config.toml
arch = "transformer_decoder"
model = "autoregressive pixel model"
horizontal_flip = true
width = 320
parallel_block = false
inner_norm = true
optimizer = "muon"
muon_scale = "original"
learning_rate = 0.013
nesterov = true
epochs = 23.0
Rows from block 3 of a small autoregressive pixel model, named by matrix and row number. Rows with one number belong to one neuron. Each number is 128 + 32 x the weight over its row's rms, rounded and kept within 0 to 255. All counts start at 0. Numbers have three digits each.
Before each neuron's rows are labels from the 100 images, of 14976, where the neuron reaches its highest value: "responds to" is what is common among them. Only what is clearly more common there than usual is listed. The data: telescope images of galaxies (Galaxy Zoo DECaLS). In brackets: how many of the 100, against the usual share in percent.
# fc1: MLP up (model.blocks.3.mlp.fc1.weight, 640x320), inputs 0-79
# fc2: MLP down (model.blocks.3.mlp.fc2.weight, 320x640, transposed), outputs 0-79

responds to: edge-on disk: yes (26 vs 5.2)
fc1.123:196085112104182107159118107129128181111160148140124146147221095086196064114096172184161117155120150097161174142146161093132160158142109212099174120177081108129098134144141128140133102128150158129170072104109116123109137091163126128107174088
fc2.123:137213183128110097115102109119142106190049161168160170127081155155092169119111070085115142095116123145181129081096143146154147143073098110171080096145133084115105143162133125115137161153093191126096127151168099175112142150125198167126101167

responds to: roundness: round (50 vs 20.3)
fc1.206:141113116124119115132168094122136080151131116138122087088145136129181179074129133169068129161136117103101121142114132146102155122150104161129130123190153131062177119151142165087095128120094077119167130124097110075156190071135128160139151142
fc2.206:181131172138082151133150103170154104114123162171124118098092117137072143089129098082158165130165154067166098103158179074137109163164123121046176132072113102134122094133135089173099093148114174136103158131189140168086106148138045100138042145

responds to: shape: featured or disk (67 vs 30.4); edge-on disk: no (59 vs 24.7); bar: no (38 vs 12.9)
fc1.346:083134117121169131126115170091177092090147152116059146147103142074144136045098107123167098108121068202183046157160098121136153089133188180084107156179163108151166076153128105101137137129166144094134148106054163122164145160114115125149177129
fc2.346:114135187147094119134160129148129164183160126147148082116128077153067151131121145145159108148140128157141113126117150142111131138062109164143114107166101119108119143137127190122064137149184126128116158149134136106097131103134104159084115129

responds to: shape: featured or disk (67 vs 30.4); edge-on disk: no (63 vs 24.7); spiral arms: yes (51 vs 18.8)
fc1.239:103177101179121196101139129095120129111154157108122125111127124100070139061100087126081126174197090144129124168108107141178130109093095126133179138107155084158154120149156116148118104150159144100072174138112161097180099131100138104093149138
fc2.239:124133139100120064141090175112129149137111133099165079151179078156118142125147128104142133204072139095161164171163113170078130129090120188127106175152125137096147151093083167145130092145180125169131144157139078087136168160191131121168099152

responds to: roundness: cigar-shaped (42 vs 8.1); edge-on disk: yes (40 vs 5.2)
fc1.230:138211101136139167070172121108193146133113127165149139180159098085165131125145126136126144106129085100144145149148148136172138121144162131068112171174089145151093168123155079116184163058168157122125134133071177179135108130132126142096099131
fc2.230:129094102087089096109107165124119192188163141152159183141142078105104139070142090102161125102066088129092105148195113135105082167128167105141111108134119177135146120096089168096096138127146165157111143092175149115123159150170169120134131140

responds to: edge-on disk: yes (25 vs 5.2); roundness: cigar-shaped (25 vs 8.1)
fc1.101:114109174113150161110145067094132099161156134141129125198129171135105148094125120129079108149152120165113122153107073168164166120135074161149118124198104089212091094142112126174129104161096133115131113154101116172046099104134115143130143129
fc2.101:123132168116110172100111156151118141105069120137156108119101117156149101127135101116124132142140105141099166138047142125088125143164173188147192093114145122070132177093157122150111163102159149103087137154149090069151129069148088112116109136

responds to: edge-on disk: yes (29 vs 5.2)
fc1.439:140153104138177145142082100111098178091078144143197158083143141151145098119115191127126125171162104135105129200154090167111181132127111140098145107135135100218164049158110122104144109098123084096158131144150060159133135112147123157132135136
fc2.439:114078146129145136122129133094142141109117122117134137090074027143073116126140107187105111129098122101160103108117152139153074175095111097141160117078109151083096123118125156173137099115093082174161106140148165146160150123127112119091137060

responds to: shape: featured or disk (87 vs 30.4); edge-on disk: no (86 vs 24.7); spiral arms: yes (73 vs 18.8)
fc1.458:160088139207096127078160131119158078061126126112140109132147108106062116159084127145117128128116095114141107098133154145184181166143119156145120134124168089124152125089114156153125093072137157150131163111175161128158109134133143103121119127
fc2.458:173150154093132146107126126096102137081073160082173182054139158133136134200139131104079146079129125130128094095098123114101105085100114123161156140107118131169201177125161128093160163061111120167087106139102119169121126134107166195179109112

responds to: roundness: round (48 vs 20.3)
fc1.99:105083087154179148184181078104124149147152144149110131081083065107150157108133188136128181146120171153139148165158179200139154153131111115114156125114110135096161085132151119107104130082163106144134193151112133065152129187129108087155091166
fc2.99:090161136129058090125117146168057143147161105171163136152144115116096172081146128109137140145135144112176080075143184067136169133109090137084122105177143125100161113109095137167146137133079080173075138112147132091109116142129140174092161114

responds to: roundness: cigar-shaped (40 vs 8.1)
fc1.293:193061148156150113137098157094101143119156169142122107140115143175081122075191153144127066099146132078064135127092154155176122067139167166088118143097145187098115168132141153096142157164189160131105141202218105133114140163145125091161117156
fc2.293:122104131073123133110099121132146046193136093169108114126159154115109147127099094202182051106130139101181156099157158111094166098111141160126181146136107109114100071155132130156128134132060151136128130093089136095152117112112172154069160096

responds to: shape: featured or disk (64 vs 30.4); edge-on disk: no (62 vs 24.7); spiral arms: yes (61 vs 18.8)
fc1.502:128147154111171073139156161088142184136176088173152118131176097103105127074077149138128119141118136164109121118168148132088086059167120154152109139146111074163115127114157162095126199108115129075138118072166125157203172134171194061153146091
fc2.502:100117095068128139176113095132161092190139172105111126170127149122169107168160119131088141137109144168183116136131090183138117151141131122165097076123138117204089163186128113225126158107104157137059167167121109151111121203115184136098132124

responds to: edge-on disk: yes (42 vs 5.2); roundness: cigar-shaped (29 vs 8.1)
fc1.110:196162130095096171131121159125148132101145067115193119120115092113197060121132116144143112127143093167140092113176130178068142158104117133146109149093098155116152118114128139159114065138176107129166116132109084140176091149102124192163165109
fc2.110:118172131119168140155139092125116100134177128064127116100130145198132119128132184095089124119170151135138118117209162107105130158105119179116148141093183122170107118132101106156083105104121135102174164093184150158106162091113099145063165143

responds to: edge-on disk: yes (26 vs 5.2)
fc1.568:143147080168138120087095112156138175090081163108195145119141111056163099129073114097098115137127134133132129089133112138096104142142076152098150102130122164171179143123123188107132079066161134084127220164191131169128130150150076108110107101
fc2.568:097112163113123103121100160138117131126104079086138135068147137181127153100123086170180145170112131126153153139118149140160058064115070127153153166146081123138074107163082141137078111129166112088196125050125146088124112146159143148124069131

responds to: edge-on disk: yes (28 vs 5.2)
fc1.298:178098100173129095121118200085142180137164092141105131097090109088068111135170095135124146130138120115141169130107107109146154141077074126161142148169138081137138128111119109184139147171089118110127162146110177137175145141162178134177103146
fc2.298:152169175165158169154109124178087088143087123084127114127132170137136158129143120171127118092176139136130106066163097094094123147197139114114136107117123157167143074128123148113100137152105139076153164096136112102109117114138101142090087103