{
  "image_size": 16,
  "activation": "gelu",
  "head_dim": 64,
  "parallel_block": false,
  "init": "torch_default",
  "lr": 0.013,
  "nesterov": true,
  "lr_schedule": "cosine",
  "weight_decay": 0.03,
  "adamw_weight_decay_other_params": 0
}
Rows from block 2 of a small autoregressive pixel model, named by matrix and row number. Rows with one number belong to one neuron. Each number is 128 + 24 x the weight over its row's rms, rounded and kept within 0 to 255. All counts start at 0.
Before each neuron's rows are labels from the 100 images, of 14976, where the neuron reaches its highest value: "top examples" is what is common among them. Only what is clearly more common there than usual is listed. The data: telescope images of galaxies (Galaxy Zoo DECaLS). In brackets: how many of the 100.
# fc1: MLP up (model.blocks.2.mlp.fc1.weight, 640x320), inputs 0-106
# fc2: MLP down (model.blocks.2.mlp.fc2.weight, 320x640, transposed), outputs 0-106

top examples: shape: star or artifact (34)
fc1.96 [103  97 188 108 122 142 177 147 136 141 129 148 131 111 151 124 109  67 146 122 200 180 112 134  88 102 114 147 119 137 143 133 129 139 114 123 174 148 147 142 118  99 107  96 129 117 120 119 124 144 158  86 131 122 135 108 136  52 173  88 103 134 127 120 170 125 123 132 122 111 147 122 151 114 138 134 140 168 145 168 121 127  77 133 127 108 124 110 154  89 148 111 157 150 154  97 138  86 113 128 119 115 146 175 145 122 106]
fc2.96 [134 145 158 152 144 123 119 107 127  98 118 135 135 132 121 122 124  98 103 153 137 113 114 134 106 137 151 130 173 141 143 102 123 120 124 138 119 118 108 118 199 128 136 102 115  92 162 137 141 140 152 116 128 152 183 137 129 142  97 127 115 144 139 116 169  58 126 140  94  96 107 132 145 125 142 162  96 155 123 139 110 131  96 168 143 146 145 127 128 126 138 144 141 109 112 125 135 123 131  94 164  99 118 116 147 153 158]

top examples: roundness: round (42)
fc1.583 [159  94  95 124 145 147 103 135 140 176 144  92 173 147 111  72 166 115 119 167 106  91 114 113 129 134 132 131 161 118 108 132  90  97 107 132 144 119  94 168 113 140 151 130 104 141 167 145 141 145 114 162 144 112 173  94 130 144 150 119 119 119 166 130 146 146 123 118 135 139 141 114 124 130 132  80 141  86 111 128 122 109 120 143  86 156 143 138 152 102 144 109 109 132 174 108 100 137 140 125 122 163 134 146 124  75 127]
fc2.583 [115 113 128 119 156 152 121 144 124 136 137 141 122 143  94 149 109 166 127 138 125 154 130 134 104  99 135 169 126 109  96  98 130 122 119 141 121 124 190 114  91 142 135 151 167 148  73 150 121 137 129 116 131 125 185  80 150 130 107 149 135 118 163 168 114 104  84 124 111 182 110 166 122 124 131 156 133 143 143  95 140 118 140  96  98 208 106 113 147  99 135 134 163 143 130 166 117 119 121 190 134 128 117 114 112 131 104]

top examples: roundness: cigar-shaped (34)
fc1.370 [137 126 124 189 168 190 121 100 144 109 182 110 141 145 186 154 147  98 117 166 117 125 118 151 153 144 120 148 111 167  97  84  97 111 126  71  99 123 150 129 112 175 135 129 142 150  97 142 133 129 124 142 118 106 116 109 152 128 140 134 142 133  89 132 122 127 118 125 122 143 131 167 141 148 110  70 173 121 162 101  87  80 124 138  83 137 127 133 149  93 117 108 162 107 144 138 137 181 141 165 114 143 166 145 162  92 106]
fc2.370 [148 143 135 126 125 156 125 106 143 121 110 143 160 114 161 117 140 119 102 132 142 126 120 148 133 117 110  98  96 111 154 153 155  80 138 164 101 151 156 114 133 103 114 106 137 114 131 103 124 111 165  92 137 175 134 113  99 103 109  77 134 136 143 133 159 115 131  94 128 140 121 104  80 147 118 193  82 168 112 122 142 123 219 109 142  74 142  88 136 170 128 126 113 114 109 134 169 141 104 113 171  98  60 118 139 171 116]

top examples: shape: star or artifact (26)
fc1.67 [140 105 164 133 123 146 123 107 108 112 174  95 139 112 145 132 111  76 145 128 107 119 184 125 130 144 148 116 129 161 127 115 102  99 159 130  90  84 126 101  64  83 107 150 115 104 119  94  98 124 123 170 144  86 115  73 142 127 124 120 139 109 107  98 125 147 162 129 156 175 123 143 155 101 103 128 140 108  79 174 150 126  91 104 172 103 127 147 123  97 115 114 113 120 126  86 134 137 144 148 112 117  79 130 135 164 118]
fc2.67 [138 133 108 164 115 124 145 128 192  96 156  87 120 132 133 162  64 145  94  97 126 164 147 129 133 104 151 146 154 138 117 143 125 127 176 119 139 162 125  93 141 121 128  99 116 161 114 122 115 156 111 132  98 161 134 174  93 140 146 141  53 138 152 153 135 140 122 153 129 113 138 135 140 108  98 157  98 145  87 151 129 118  94 132 145 126 119 110 144 101 126  99 148 129 152 176 142 129 108 119 117 121 134 136 137 123 121]

top examples: roundness: cigar-shaped (34); edge-on disk: yes (32)
fc1.144 [146 113 131 136 124 116 145 207  86 125 128 120 165 151 149 119 147 137 141 150 120 141 138 138 139 145 108  97 138 110 162 150 111 183 116 136 114 108 144 122 146  98  81 152 122  92 177 136 144 116 138 118 126 145 169 114 133 103 134 111 165 136 164 166 120 148 146 168 129 132 108 174 165  82 130 104 165  96 185 133 120 145  99 105  96 143 137  79 140  90 166 121 105 118 138 119  57 101 167 134  96  69 134 142 147 149  97]
fc2.144 [160 157 145 117 110 143 100 160 118 135 145 141 149 121 120 110 110  87 108 141 168 135 123 150 150 119 102 135  89  96  82 112 127 151 161 128 159 132 158 135 146  94 116 121 129 102 171 112  94 106 101  77 118 112 131 170 132  89 151 130 105 124 143 186 123  90 144 146 128 145 121 123 184 102  99 119 155 134  86 118 116  93 143 139 126 137 135  94 127 117 147 133  85 163 121 117 124 136 129 108 151 144 189  72 119 114 131]

top examples: edge-on disk: yes (28)
fc1.368 [111 103 129 113 165 102 143 138 123 148 164 112 135 119 100 138 101 141 108 124 199 136 131 120 200 168 119 116 119 113 151  92 137 110 193 120  96 131 126 146 131 120 112 117 107 136 126 103  91 130 120 147 127 101 131  96 125 154 108 123 142  89  97 111  98 120 106 113 122 119  52  86 127 107 143 123 153 119 121  85 136 130 134 106 146 136 134 137 111 128 155 119 126 112 106 124 137 131 118 137 181 131 170 118 104  83 125]
fc2.368 [152 123 110 124 132 132  93 104  98 151 155 115 110 112  99 136 146 124  85 134 209 171 150 163 133 132 145 129  92 131 184 138  38 109  93 157 144 120 138 113 122 132 161 153 119 156 152 114 137 160  91  83 126 138 158 124 138 119 119 146  92 179 169 124 114 165 101 160 111 132 104 152 148 162 149 149  95 119  99 154 119 106 167 156 142 124 142 129 100 121 129 112 138 134 132 128 113  94 139 110 163 136 134 125 117 127 180]

top examples: shape: featured or disk (70); edge-on disk: no (68); spiral arms: yes (54)
fc1.543 [112 122 111 102 135 130 159  77 155 163 126 139  72 116 149 136 129 104 114 114 126 130  95 115 140 123 149  97 123 125  79 131 123 130 150  80 107 118 126 122 146 140 109 140 191 189 160 110 160 150 141 148 146 146 130 147 131 119 165  76 111  86 122 114 165  94 144 116  98 102 102 158 139 154 142 155 141 137 151 129 106 119 131 147 117 164 126 120 139 153 133 105 137  96 165  61 137 147 133 118 132  96 121 122 148 141 167]
fc2.543 [106  92 141 204 152 151  91 123 142  74  92  79 150 123 140 101 154 128 116 118 136 122 126 110 106 138 140 176  79 132 170 141 118 108 150 158 106 123 125 149 151 131 109  84 118  77 107 127 119  99 111 125 143  98 157 142 114 141 130 146 144 177 153 196 151 150 140 111 103 159  97 127 123  85 125 138 156  69 144 146 122 160 177 139 115 134 135 109 119  93 136 137 146 154  95 111 171  96 134 120 134 149 117 131 122 139 111]

top examples: shape: featured or disk (67); edge-on disk: no (64); bulge size: moderate (32)
fc1.132 [138 137 127 137 120  82 147 146 151 136 119 104  57 135 151 129 156 117 141 114 150 146 159 131 143 148 133 138 158  87  88 119 116  92 136 158  78 154 148  95 148 153 124 127 153 116 116 135 124 121 124 140 131 146 133 139 132 152 135 147 128 118 111 124 123 140 115 144 148 112 112 116 162  91 137 101 170 114 159 120 116 136 117 118 136 122 145 110 148  94 129  90 128 146 106 103 112 122 170 110 167 158 127 131 123  94  88]
fc2.132 [111 115 116 111 128 128 133 105 155 150 120 131  96 176 112 165  78 121 153 128 125 135 157 145 139 125 154 140  90 120 130 117 125 131 136  68 128 154  87 108 132 121  87 121  99 117 129 104 133 134 132 133 142 172 134 157 124 133  96 164  95 138 116 107 140 102 123 145 101 111  92 137 124 118 120 134 145 148  96 162 140  72 126 131 144 135 146 103  79  93 132 125 157  95 141 130 141 121 105 144 129 165  79 142 131 195 134]

top examples: shape: featured or disk (81); edge-on disk: no (79); bulge size: moderate (43)
fc1.279 [141 176 145 112  95 129 133 127 115 104 150 120  70 140 157 169 140 178 131  88 137 132 129 128 179 149 129 124 150  91  85 138 127 159  97  74 133 142 156 113 180 114 136 159 178 111 141  92 113 160 128 156 173 123 113  89 111 120 120 144 143 114 104 137 151 118  80 149 145  90 133 145 129 132 111  93 132 127 113 134 152  90 157 112  98 166 104 116 112 111 139  92  90 116 109  99  83 133 109 101 134 113 126 127 135 176 139]
fc2.279 [152 139 118 120 115  93 106 144 116 135 148 138 148 142 128 131 151 104 174 126 115 141 108 145  90 137 139 139  92 152 131  96 109 108 115 153 111 115 139 118 143 128 134 118 111 127 126 115 112 102 145 115 149 120 104 156 150  99 175 123 152 170  76 126 140 178  68 120 192 142 145 160 180 138 125 141 162 143 128 165 115 118 131 140 103 149 187 113 123 132 155 126 154  67 141 113  91 132 150 136 137 141 146 129 132 105 105]

top examples: edge-on disk: yes (44)
fc1.238 [145 113  98 113 127 134 178 141 107 122 128 142 183 138 115 154 115 167 128 172 147 107 144  93 115 149 137 165 123 113 150 158 145 114 149 151 139 143 146 149 110 156 110 116 140  75 120 119 136 157 104 145 138  74 160 154 107 138 133  93 130 134 117 126 150 102 150 107 140 125 157 117 135 111 126  85 122  81 180 116 198 144 129 138 100 102 117 110 184 125  92 132 108 119 156 124 110 152 102 121 113 160 122 161 144  67  88]
fc2.238 [124 137 117 144 150 157  99 122  99 125 113 114  94 108 158 141 151  92 138 177 113 128 128 120 134 142 154 137 106  81  88 102 138  81 172 157 127 114 115 130  91 104  68 136 108 152 131 129 154 143 164 128 141 187 127 154 132 140 127 125 126 150 162 127 170 135 191  69 128 133 130 157 175  97  91 144 129 141 162 177  91 128 161 120 131 166 140 127  71 128 149 136 158 124 136  91 193 157 119  95 138 160 123 139 148 166 148]

top examples: roundness: round (43)
fc1.14 [114 107 116 111 120 129  97  87 135 184  99  78 122 141  92 180 124 129 100 127 125 154 148  82 114 113 164 152 162 111 105 134 121 181 151 146 124 104 127 136 117 139 114 167 155 175 168 150  65 127 115 151 154 125 143 115  90 135 131 149 115 104 149 116 164 171 109 137 132 156 159 176 120 131 131 144 163 150 157 155 129  92 121 132 175 114 112 162 132 126 133 115 106 133 173 129 157 163  84 200 132 112 142 181 132 128 109]
fc2.14 [123 192 148 141 135 115 151 114 132 101 114 134 124 144 119 105 140 167 155 131 130 106 118 121 161 148 156 127 168 128 137 117  80 133 125 126 126 134 144 136 138 108 151 113 122 123  77 121 174 139 132 134 131  91 144 143 152 144 137 169 139 102 101 142  75 112 166 118 132  97 132 129 155 109 158 115  90 123 119  67 129 132 141 138  94 130 149 132 133 107 160 127 152 181 114 123 120  88 118 103  95 160 156 138  76 106 134]

top examples: shape: star or artifact (37)
fc1.110 [143 120 146 110 107 147 114 116 170 108 115 109 125 120 136 124 116 133 135 121 116 109 158 147  94 132  99 113 102 112 142 136 128 130 116 122 125 121 147 128 130 139 124 139 133 130 113 128 153 160 153 157 154 113 112 130 135 160 122 114 147 123 129 106 114 119 153 153 109 112  93 156 126 134 174 144 138 143 148 118 124 188 122 118  98 163 156  73 121 110  99 119 142 122 161  97 148 134 140 130 114 151 110 121 183 143 126]
fc2.110 [104 142 127 145 131 149 150 152 156 142  86 147 149 148 106 144 178  90  98 126 138 113 136 107 141 106  86 161  64 168 163 140 117 171 116 169 160 154 126 131 145 135 117  93 145 137 144 158 140 104 129 117 124 156 172 112 110 100 138 126 139 126 175 120 121 130 130 114 146  97 124 112 128 125 175  90 155 137 142 120 130  83 140 156 127  82 117 104 113 151 167 132 138 130 137 113  80 142 108  96 116  77 150  87 130 138 142]

top examples: edge-on disk: yes (28)
fc1.557 [110 141 173 139 134 110 138 135  99 103  86  96 163 134 156 128 126 125  88 159 130 100 144 149 111 122  89 111 146 168 184 116 119 120 170 118 151 124 125 121 119 124 173 127 133 141 102 136 141 104 105 137 112 150 100  99  90  67 122 129 123 133  92 148 116 104  84 126  88 130 121 105 139  94 154 151 155 102 139 142 121 106 152  76  93 115 124 127 117 121 107 161 145 103  79 121 145 155 158 144 149 138 122  89 136 120 126]
fc2.557 [123 116 104 154  94 106 110 118 114 104 115 170 148 126 114 103 136 153 151 126 121 118 167 114 164 106  96 119 171 105 114 147 130 131  93 128 100 157 129 124 165 107 107 152 117 160 108 109 138 123  80 166 202 112 165 137 142 159 141  96 146 157 101 161 134 160 103 122 127 122 132 140 123 142 138 127  85 120 134 144 119 133 124 140 149 151 140 118 114 149 109  95 115 117 129  81 127 154  93 117 101  93 125 172 147 163 149]

top examples: edge-on disk: yes (30); roundness: cigar-shaped (26)
fc1.87 [144 122  98 133 141 118 100 102 157 103 127 105 122 122 151 174 129 151 126 141 131 144 129 114 167 120 145  83 135 136 128 134 143 109 145 120 129 101 131 144 103  82 109 140 121 146  89 144 166 130 114 129 125 160 151 127 149 175 122 154 135  95 157 152 124 139 114 132 153 136 125 121 106  90  90 105 159 145 169 122 100  81 144 102 124 151 104 111 130 114  95 119 154 137 110  91 123 133 142 119 138 132 104 122 115 133 141]
fc2.87 [149 105 146 126 162 155 152  69 119 123 117 126 170 105  88 136 129  81 114 105 162 113 124 169 116 133  77 132 141 165 151 147 156 137 137 183 111 147 162 146  93 157 128 113 113 161 143 147 124 108 148 128 128 107  98  85 129 122 156 112 171  76 142  75 165 149 101 114 119 102 151 152 151  92 136 118 124  99 100 124  88 160 106  86 160  97 121 132  82  92 175  96 147 119 130 117 108 147 152 104 201 151 141 130 103 134 136]

top examples: edge-on disk: yes (30); roundness: cigar-shaped (28)
fc1.597 [165 138  83 112 159 129  65 116 145 137 108 153 124 132  91 133 137 128  83 135 111 118 129 119 135  99 118  96 110 149 163 129 146 133 101 126 130 169 113 184 126 149 138 134 135 133 147  84 117 101 150 103 120 128 130 135 124  68  81 135 203 141  76  91 113 106 151  95 142 130 139 111 138 101 179 132 175 103 208 109 189 149 165 138 124 141 101 138 134 125 117 122  75 105 131 140  92 132 180 109 123 138 100 123 138 146 156]
fc2.597 [166  79 120 140  86  86 117 130 149 116 147 143 134 146 158 144 103 107 117 165 137 154 200 152 128  89 113 116 104 106 141  99 134 157 121 139 133  81 124 110 156  82 128 160 133 149 173 107 142 146 143 108 134 100 105  86 121 130 144 122  86 185 147 136 135 137 150 138 134 129 143 149 145 114 102 133 137 133 129 123 147  92 138 103 124 128 122 117 136 118 104 127 155 146 130 133  84 140 132 109 106 126 134 111  74 130 100]

top examples: shape: featured or disk (65)
fc1.252 [135 127 131 122 162  99 136 104 112  86 148 131 139 112 123 102  84 130 149 114 160 106 141 153  87 139 102 146 139  90 108 149 125 113 144 117 158 127  97 100 135 167 103 105 146 149 123  75  93 134 121 140 145 147 122 134 162  98  91 117 164 118 152 154 112 103  82 138  79 143 132 202 150 149  73 121 116 134 109  96 115 136 149  81 112 134 148 118  78 113  87  96 122  97 115 136 115 135  98 125 152 126 133 117 161 125 146]
fc2.252 [142 167 153  94 112 140 115 157 127 189 109 111 150  97 157 145 143 126 101 111 117 182  78 123 123 129 112 135 139 106 177 148 105  97 157 137 200 104 176 161 114 106 134 144 151 157 127 152  81 144 126  91  97 134 156 115 133 147 129 132 129 102 143 119 130  75 150 169 125 117 137 150 135 120 111 129 112 119 124 127 135  87 139  87 107 140 153 135 121 128 112 117 128 114 151 124 172 141 132 175 126 126 119 118 111 157 139]

top examples: roundness: round (44)
fc1.284 [159 143 158 153 161 116 115 131 103 146 101 149 116 100 125  90 136  83 116 139 145 113 104 107 136 140  81  90 149 163 143 112 116 100  98 133 127 115  85 139  70  94  90 146  91  94 137 131 113 130  89 118 121 117 136 114 116 117 120 121 109 139 156  94 130 128  95 161 157 126 112 129 121 122 157 163 158 127 129 107 104  95 104 112 135 125 112 154 158 137 109 126 128 101 106 132  59 143  76 118 127 134  95 134 129  97 124]
fc2.284 [158 133  84 120 120 112 121  93 141 142 110  78 141 167  74 128 122 159 125 123 121  96 142 144 165 115 146 147 111 149 106 151 112 165  94 113 134 147 141 176 102  96 148  67 118  91 113 112 159 105 133 137 157  89 118 110 181 102 108 166 144 155 152 113 116  97 121 103 123 129  97 123  96 151 133 104 116 126 143 130  94 138 129 124 125 137 171 115 110 112 114  98 113 120 158 134 116  86 118 141 126 143 159  96 113  99 119]

top examples: edge-on disk: yes (26); roundness: cigar-shaped (26)
fc1.181 [150 121 118 130 151  89 103 146  99 157 134 146 162 142 119  93 130 201 107 104 142 168 155 157 136 107 135 153 135 142 100 143 124 143 114 108 138 165 134 147 139 151 113 124 135 133 150 157 110 109 145 143 112 153  84 112 135 149 149 155 139 104 170 132 129 148 155 105 175 129 148 164 186 149 125 128 111 161 140 151 109  90 137 170 118 115 119 124 119 149 111 145 165 162 140 132 123 159 117 150  94 131 109  97 123 109 151]
fc2.181 [120  88 149 146 105 145 106  96 128 138  51 141 124 174  99 128 146 100 135 133  96 143 115 157 134 108 154 125 129 111 167 137 108 134 139 122 103  97 145 157 148 116 179 158 127 100 108 164 129 103 140 149 151 112 147 117  99 156 123 119 111 137 138 115 159 112 122 143 100 108 100 151 145 156 105 138 123 113 134 149 141 119 150 112 142 128 133 132 130 102 100 183 135 105 118 100 146 129 112 124  76 140 150 116 132 156  90]

top examples: shape: star or artifact (31)
fc1.34 [116 137 151 136 100  98 143 149 133 118 152 123 141 131 117 100  76 114 147 104 123 119 137  46  62  82 132 131 149 113 124 116  97 119 122 151 105 140 138 141 129  82 143  91 163 133  74 178 149  92 129 136 134 161 123 127 140 132 104 125 129 101 137 117  68 152 116 104  94 136 159 172 130 108  90 104 127 142 102 127 129 120 127  80 120 110 108 124 150 111 136 145 114 138  97 101 124 118 165 130 121 154 162 115  81 160 125]
fc2.34 [148 157 147 123  93 129  95 114 127 176  88 127 134 124 107 133 109 131 124 152 143 116 159 150 149 188 130 130  88 119 152 152 142  98 132 122 120 112 150 118 119 172  91 115 104 167 147 117 129 139 130 108  63 142  72 144 105 134 112 105 162 134 144 105 134 106 119 124 145 106 111 116 150 128 149 139 163 155  96 128  89 144 135 132 123 108  89 121  92 124 120 151 129  85 180 141 154 131 107 153 162  92  96 116 152  65 146]

top examples: roundness: cigar-shaped (37)
fc1.196 [131 102 112 123 148 149  99 122 161 119 121 125 116 107 124 117  86 117 111  84  94 134  92 144 128 107 165 123 150 140 129 140  89 116 106 111 140  95 163 159 128  87 132 118 123 102 156 161 118 177 110 134 125  96 102 166 144 112 128 141 118 119 126 106 135 129 171 136 117 115 126 187  79 107  69 136 104 155 101 144 103 154  92 134  83 113 154 123  98 136 133 144  79 103 159 104 125 124 153 135 157 102 151 148 113 116 118]
fc2.196 [125  97 120 129 117 122 146 120  66 112 109 131 123 119  83  95 134 137 141 167 132  89 122  90 122 164 131 160 102 118 132 111 147 130 134 143 143 122 118 133 119 125 124 137 145 166  99 123 167  69 143 137 124 137 139  98 113 163 118 139 139 155 122 148 141 129 118 128 137 132 145 120 139 114 171 145 127 114 166 143 127 110 141 101 158  99 105  96 157 137 133 115 128 120 137 136 121  99 119 106  96 206 121 154 185 120 116]

top examples: roundness: round (41)
fc1.595 [117 135 119 105 147 119 123  97 113 168 122 160 159 123 117 100 161 154 182 115 157 100 109  91 155 138 127 115 124 104 106 136 198 127 149 112  99 147 123 164 105 126  97 142 105 129 154 144 139  83 125 160 140 101 111 115 105 114 153 141 136 138 101  73 128 125 108 157 144 126 141 136 104 140  92  89 124 134 180 135 106 183  95 139 145 188 135 110 130 137 118 150 134 123 110 161 152  98 130 165 122 139 115 113 101 105 122]
fc2.595 [104 169 143 112 106 135 104 141 121  96 133 105 118 174 129 139  69 134 169 119  83 132 118 160 106 177 180 110 136  91 135 109  98 137 102 120 150 129 118 110 159 134 138  74 138 112 108 160 143 153  93 119 144 139 162 115 141 111 118 151 123  83 183 168 121 122 128 137  81 121 118 126 142 104 144 156 141 151 103 104 112 129 175 101 149 126 137 146 119 100 151  95 148 105 123 108 110 104 181  85 160 149 126 127 162 111 133]

top examples: roundness: cigar-shaped (26)
fc1.54 [137 107 127 105 119  92  72 167 160 170 117 149 135 109 103 128 122  90 131  61 142 131  90  81 132 120 142 140 151 201 139 151 171 107 118 138 124 152 125 107 154 160 154 129 113 163  86 145 105 127 135 141 130 166 163 119  75 119 129 116 151 133 126 135  95  92 166 141 171 117 144 118 121 123  96 126 115 179 112 148 186 120 111 177 111 125 124 157 152 154 101 150 159 117 155 139 173 114 126 134 123 148 150 116 151 106 156]
fc2.54 [117 118 131 105 129 103 165 124 143 139  85 116  89 120  99 189 151 100 130 127 120 159 131 152 126 123 126  75 101 119  82 150 111 135 130 150 129  88 121 127 159 135 162 138 125 143 174 132 105 142 171  85  82 145 138 116 174 137 163 121 112 127 137 142 117 128 120 117 102 116 132 142 111 121 113 153 118 119 142 123 111  85 111 136 151 122 146 124 124 153 118 136 137  78 146 115 110 173 146 145 132 162 128 155 116 135  94]

top examples: edge-on disk: yes (28); roundness: cigar-shaped (27)
fc1.92 [111 100 143  73 104  87 107 139 143 135 122 125 174 149 143 142  93 142 103 123 150  73 132 160 175 177 166 153 138 146 119 107 128 113 144  97  98  63 139 144 154 150 121 115 120 132  84 175 131 130 155 137 141 116 112 137 123 177 119 183  91  95 159 169 135 165 106 118 119  90 191 159 119 106 130 113 123 104 161 119 107 123 120 133 128 140 142 152 139 158 149 105 158 118 139 114 118 199 141  97 109 140 130 151 137 135 151]
fc2.92 [116 138 165 151 142 115 124 138 110 105 105 145  94 132 156 166 191 138 130 157  84 125  80 102 128 104 131 146  99 126 126 155 129 134 140 128 125 118 135 179  95 142 130 104 132 133 145 178 124  62  98 129 148 126 121 138 123  99 126 105 135 103 118 150 110  82 113 137 127 129 103 108 129 135  89 155 143 132 106 104 134 123 112 139 134 138 157 104 140 116 104 154  99 117 107 150 146 102 132 120 120 139 107 148 123 118  94]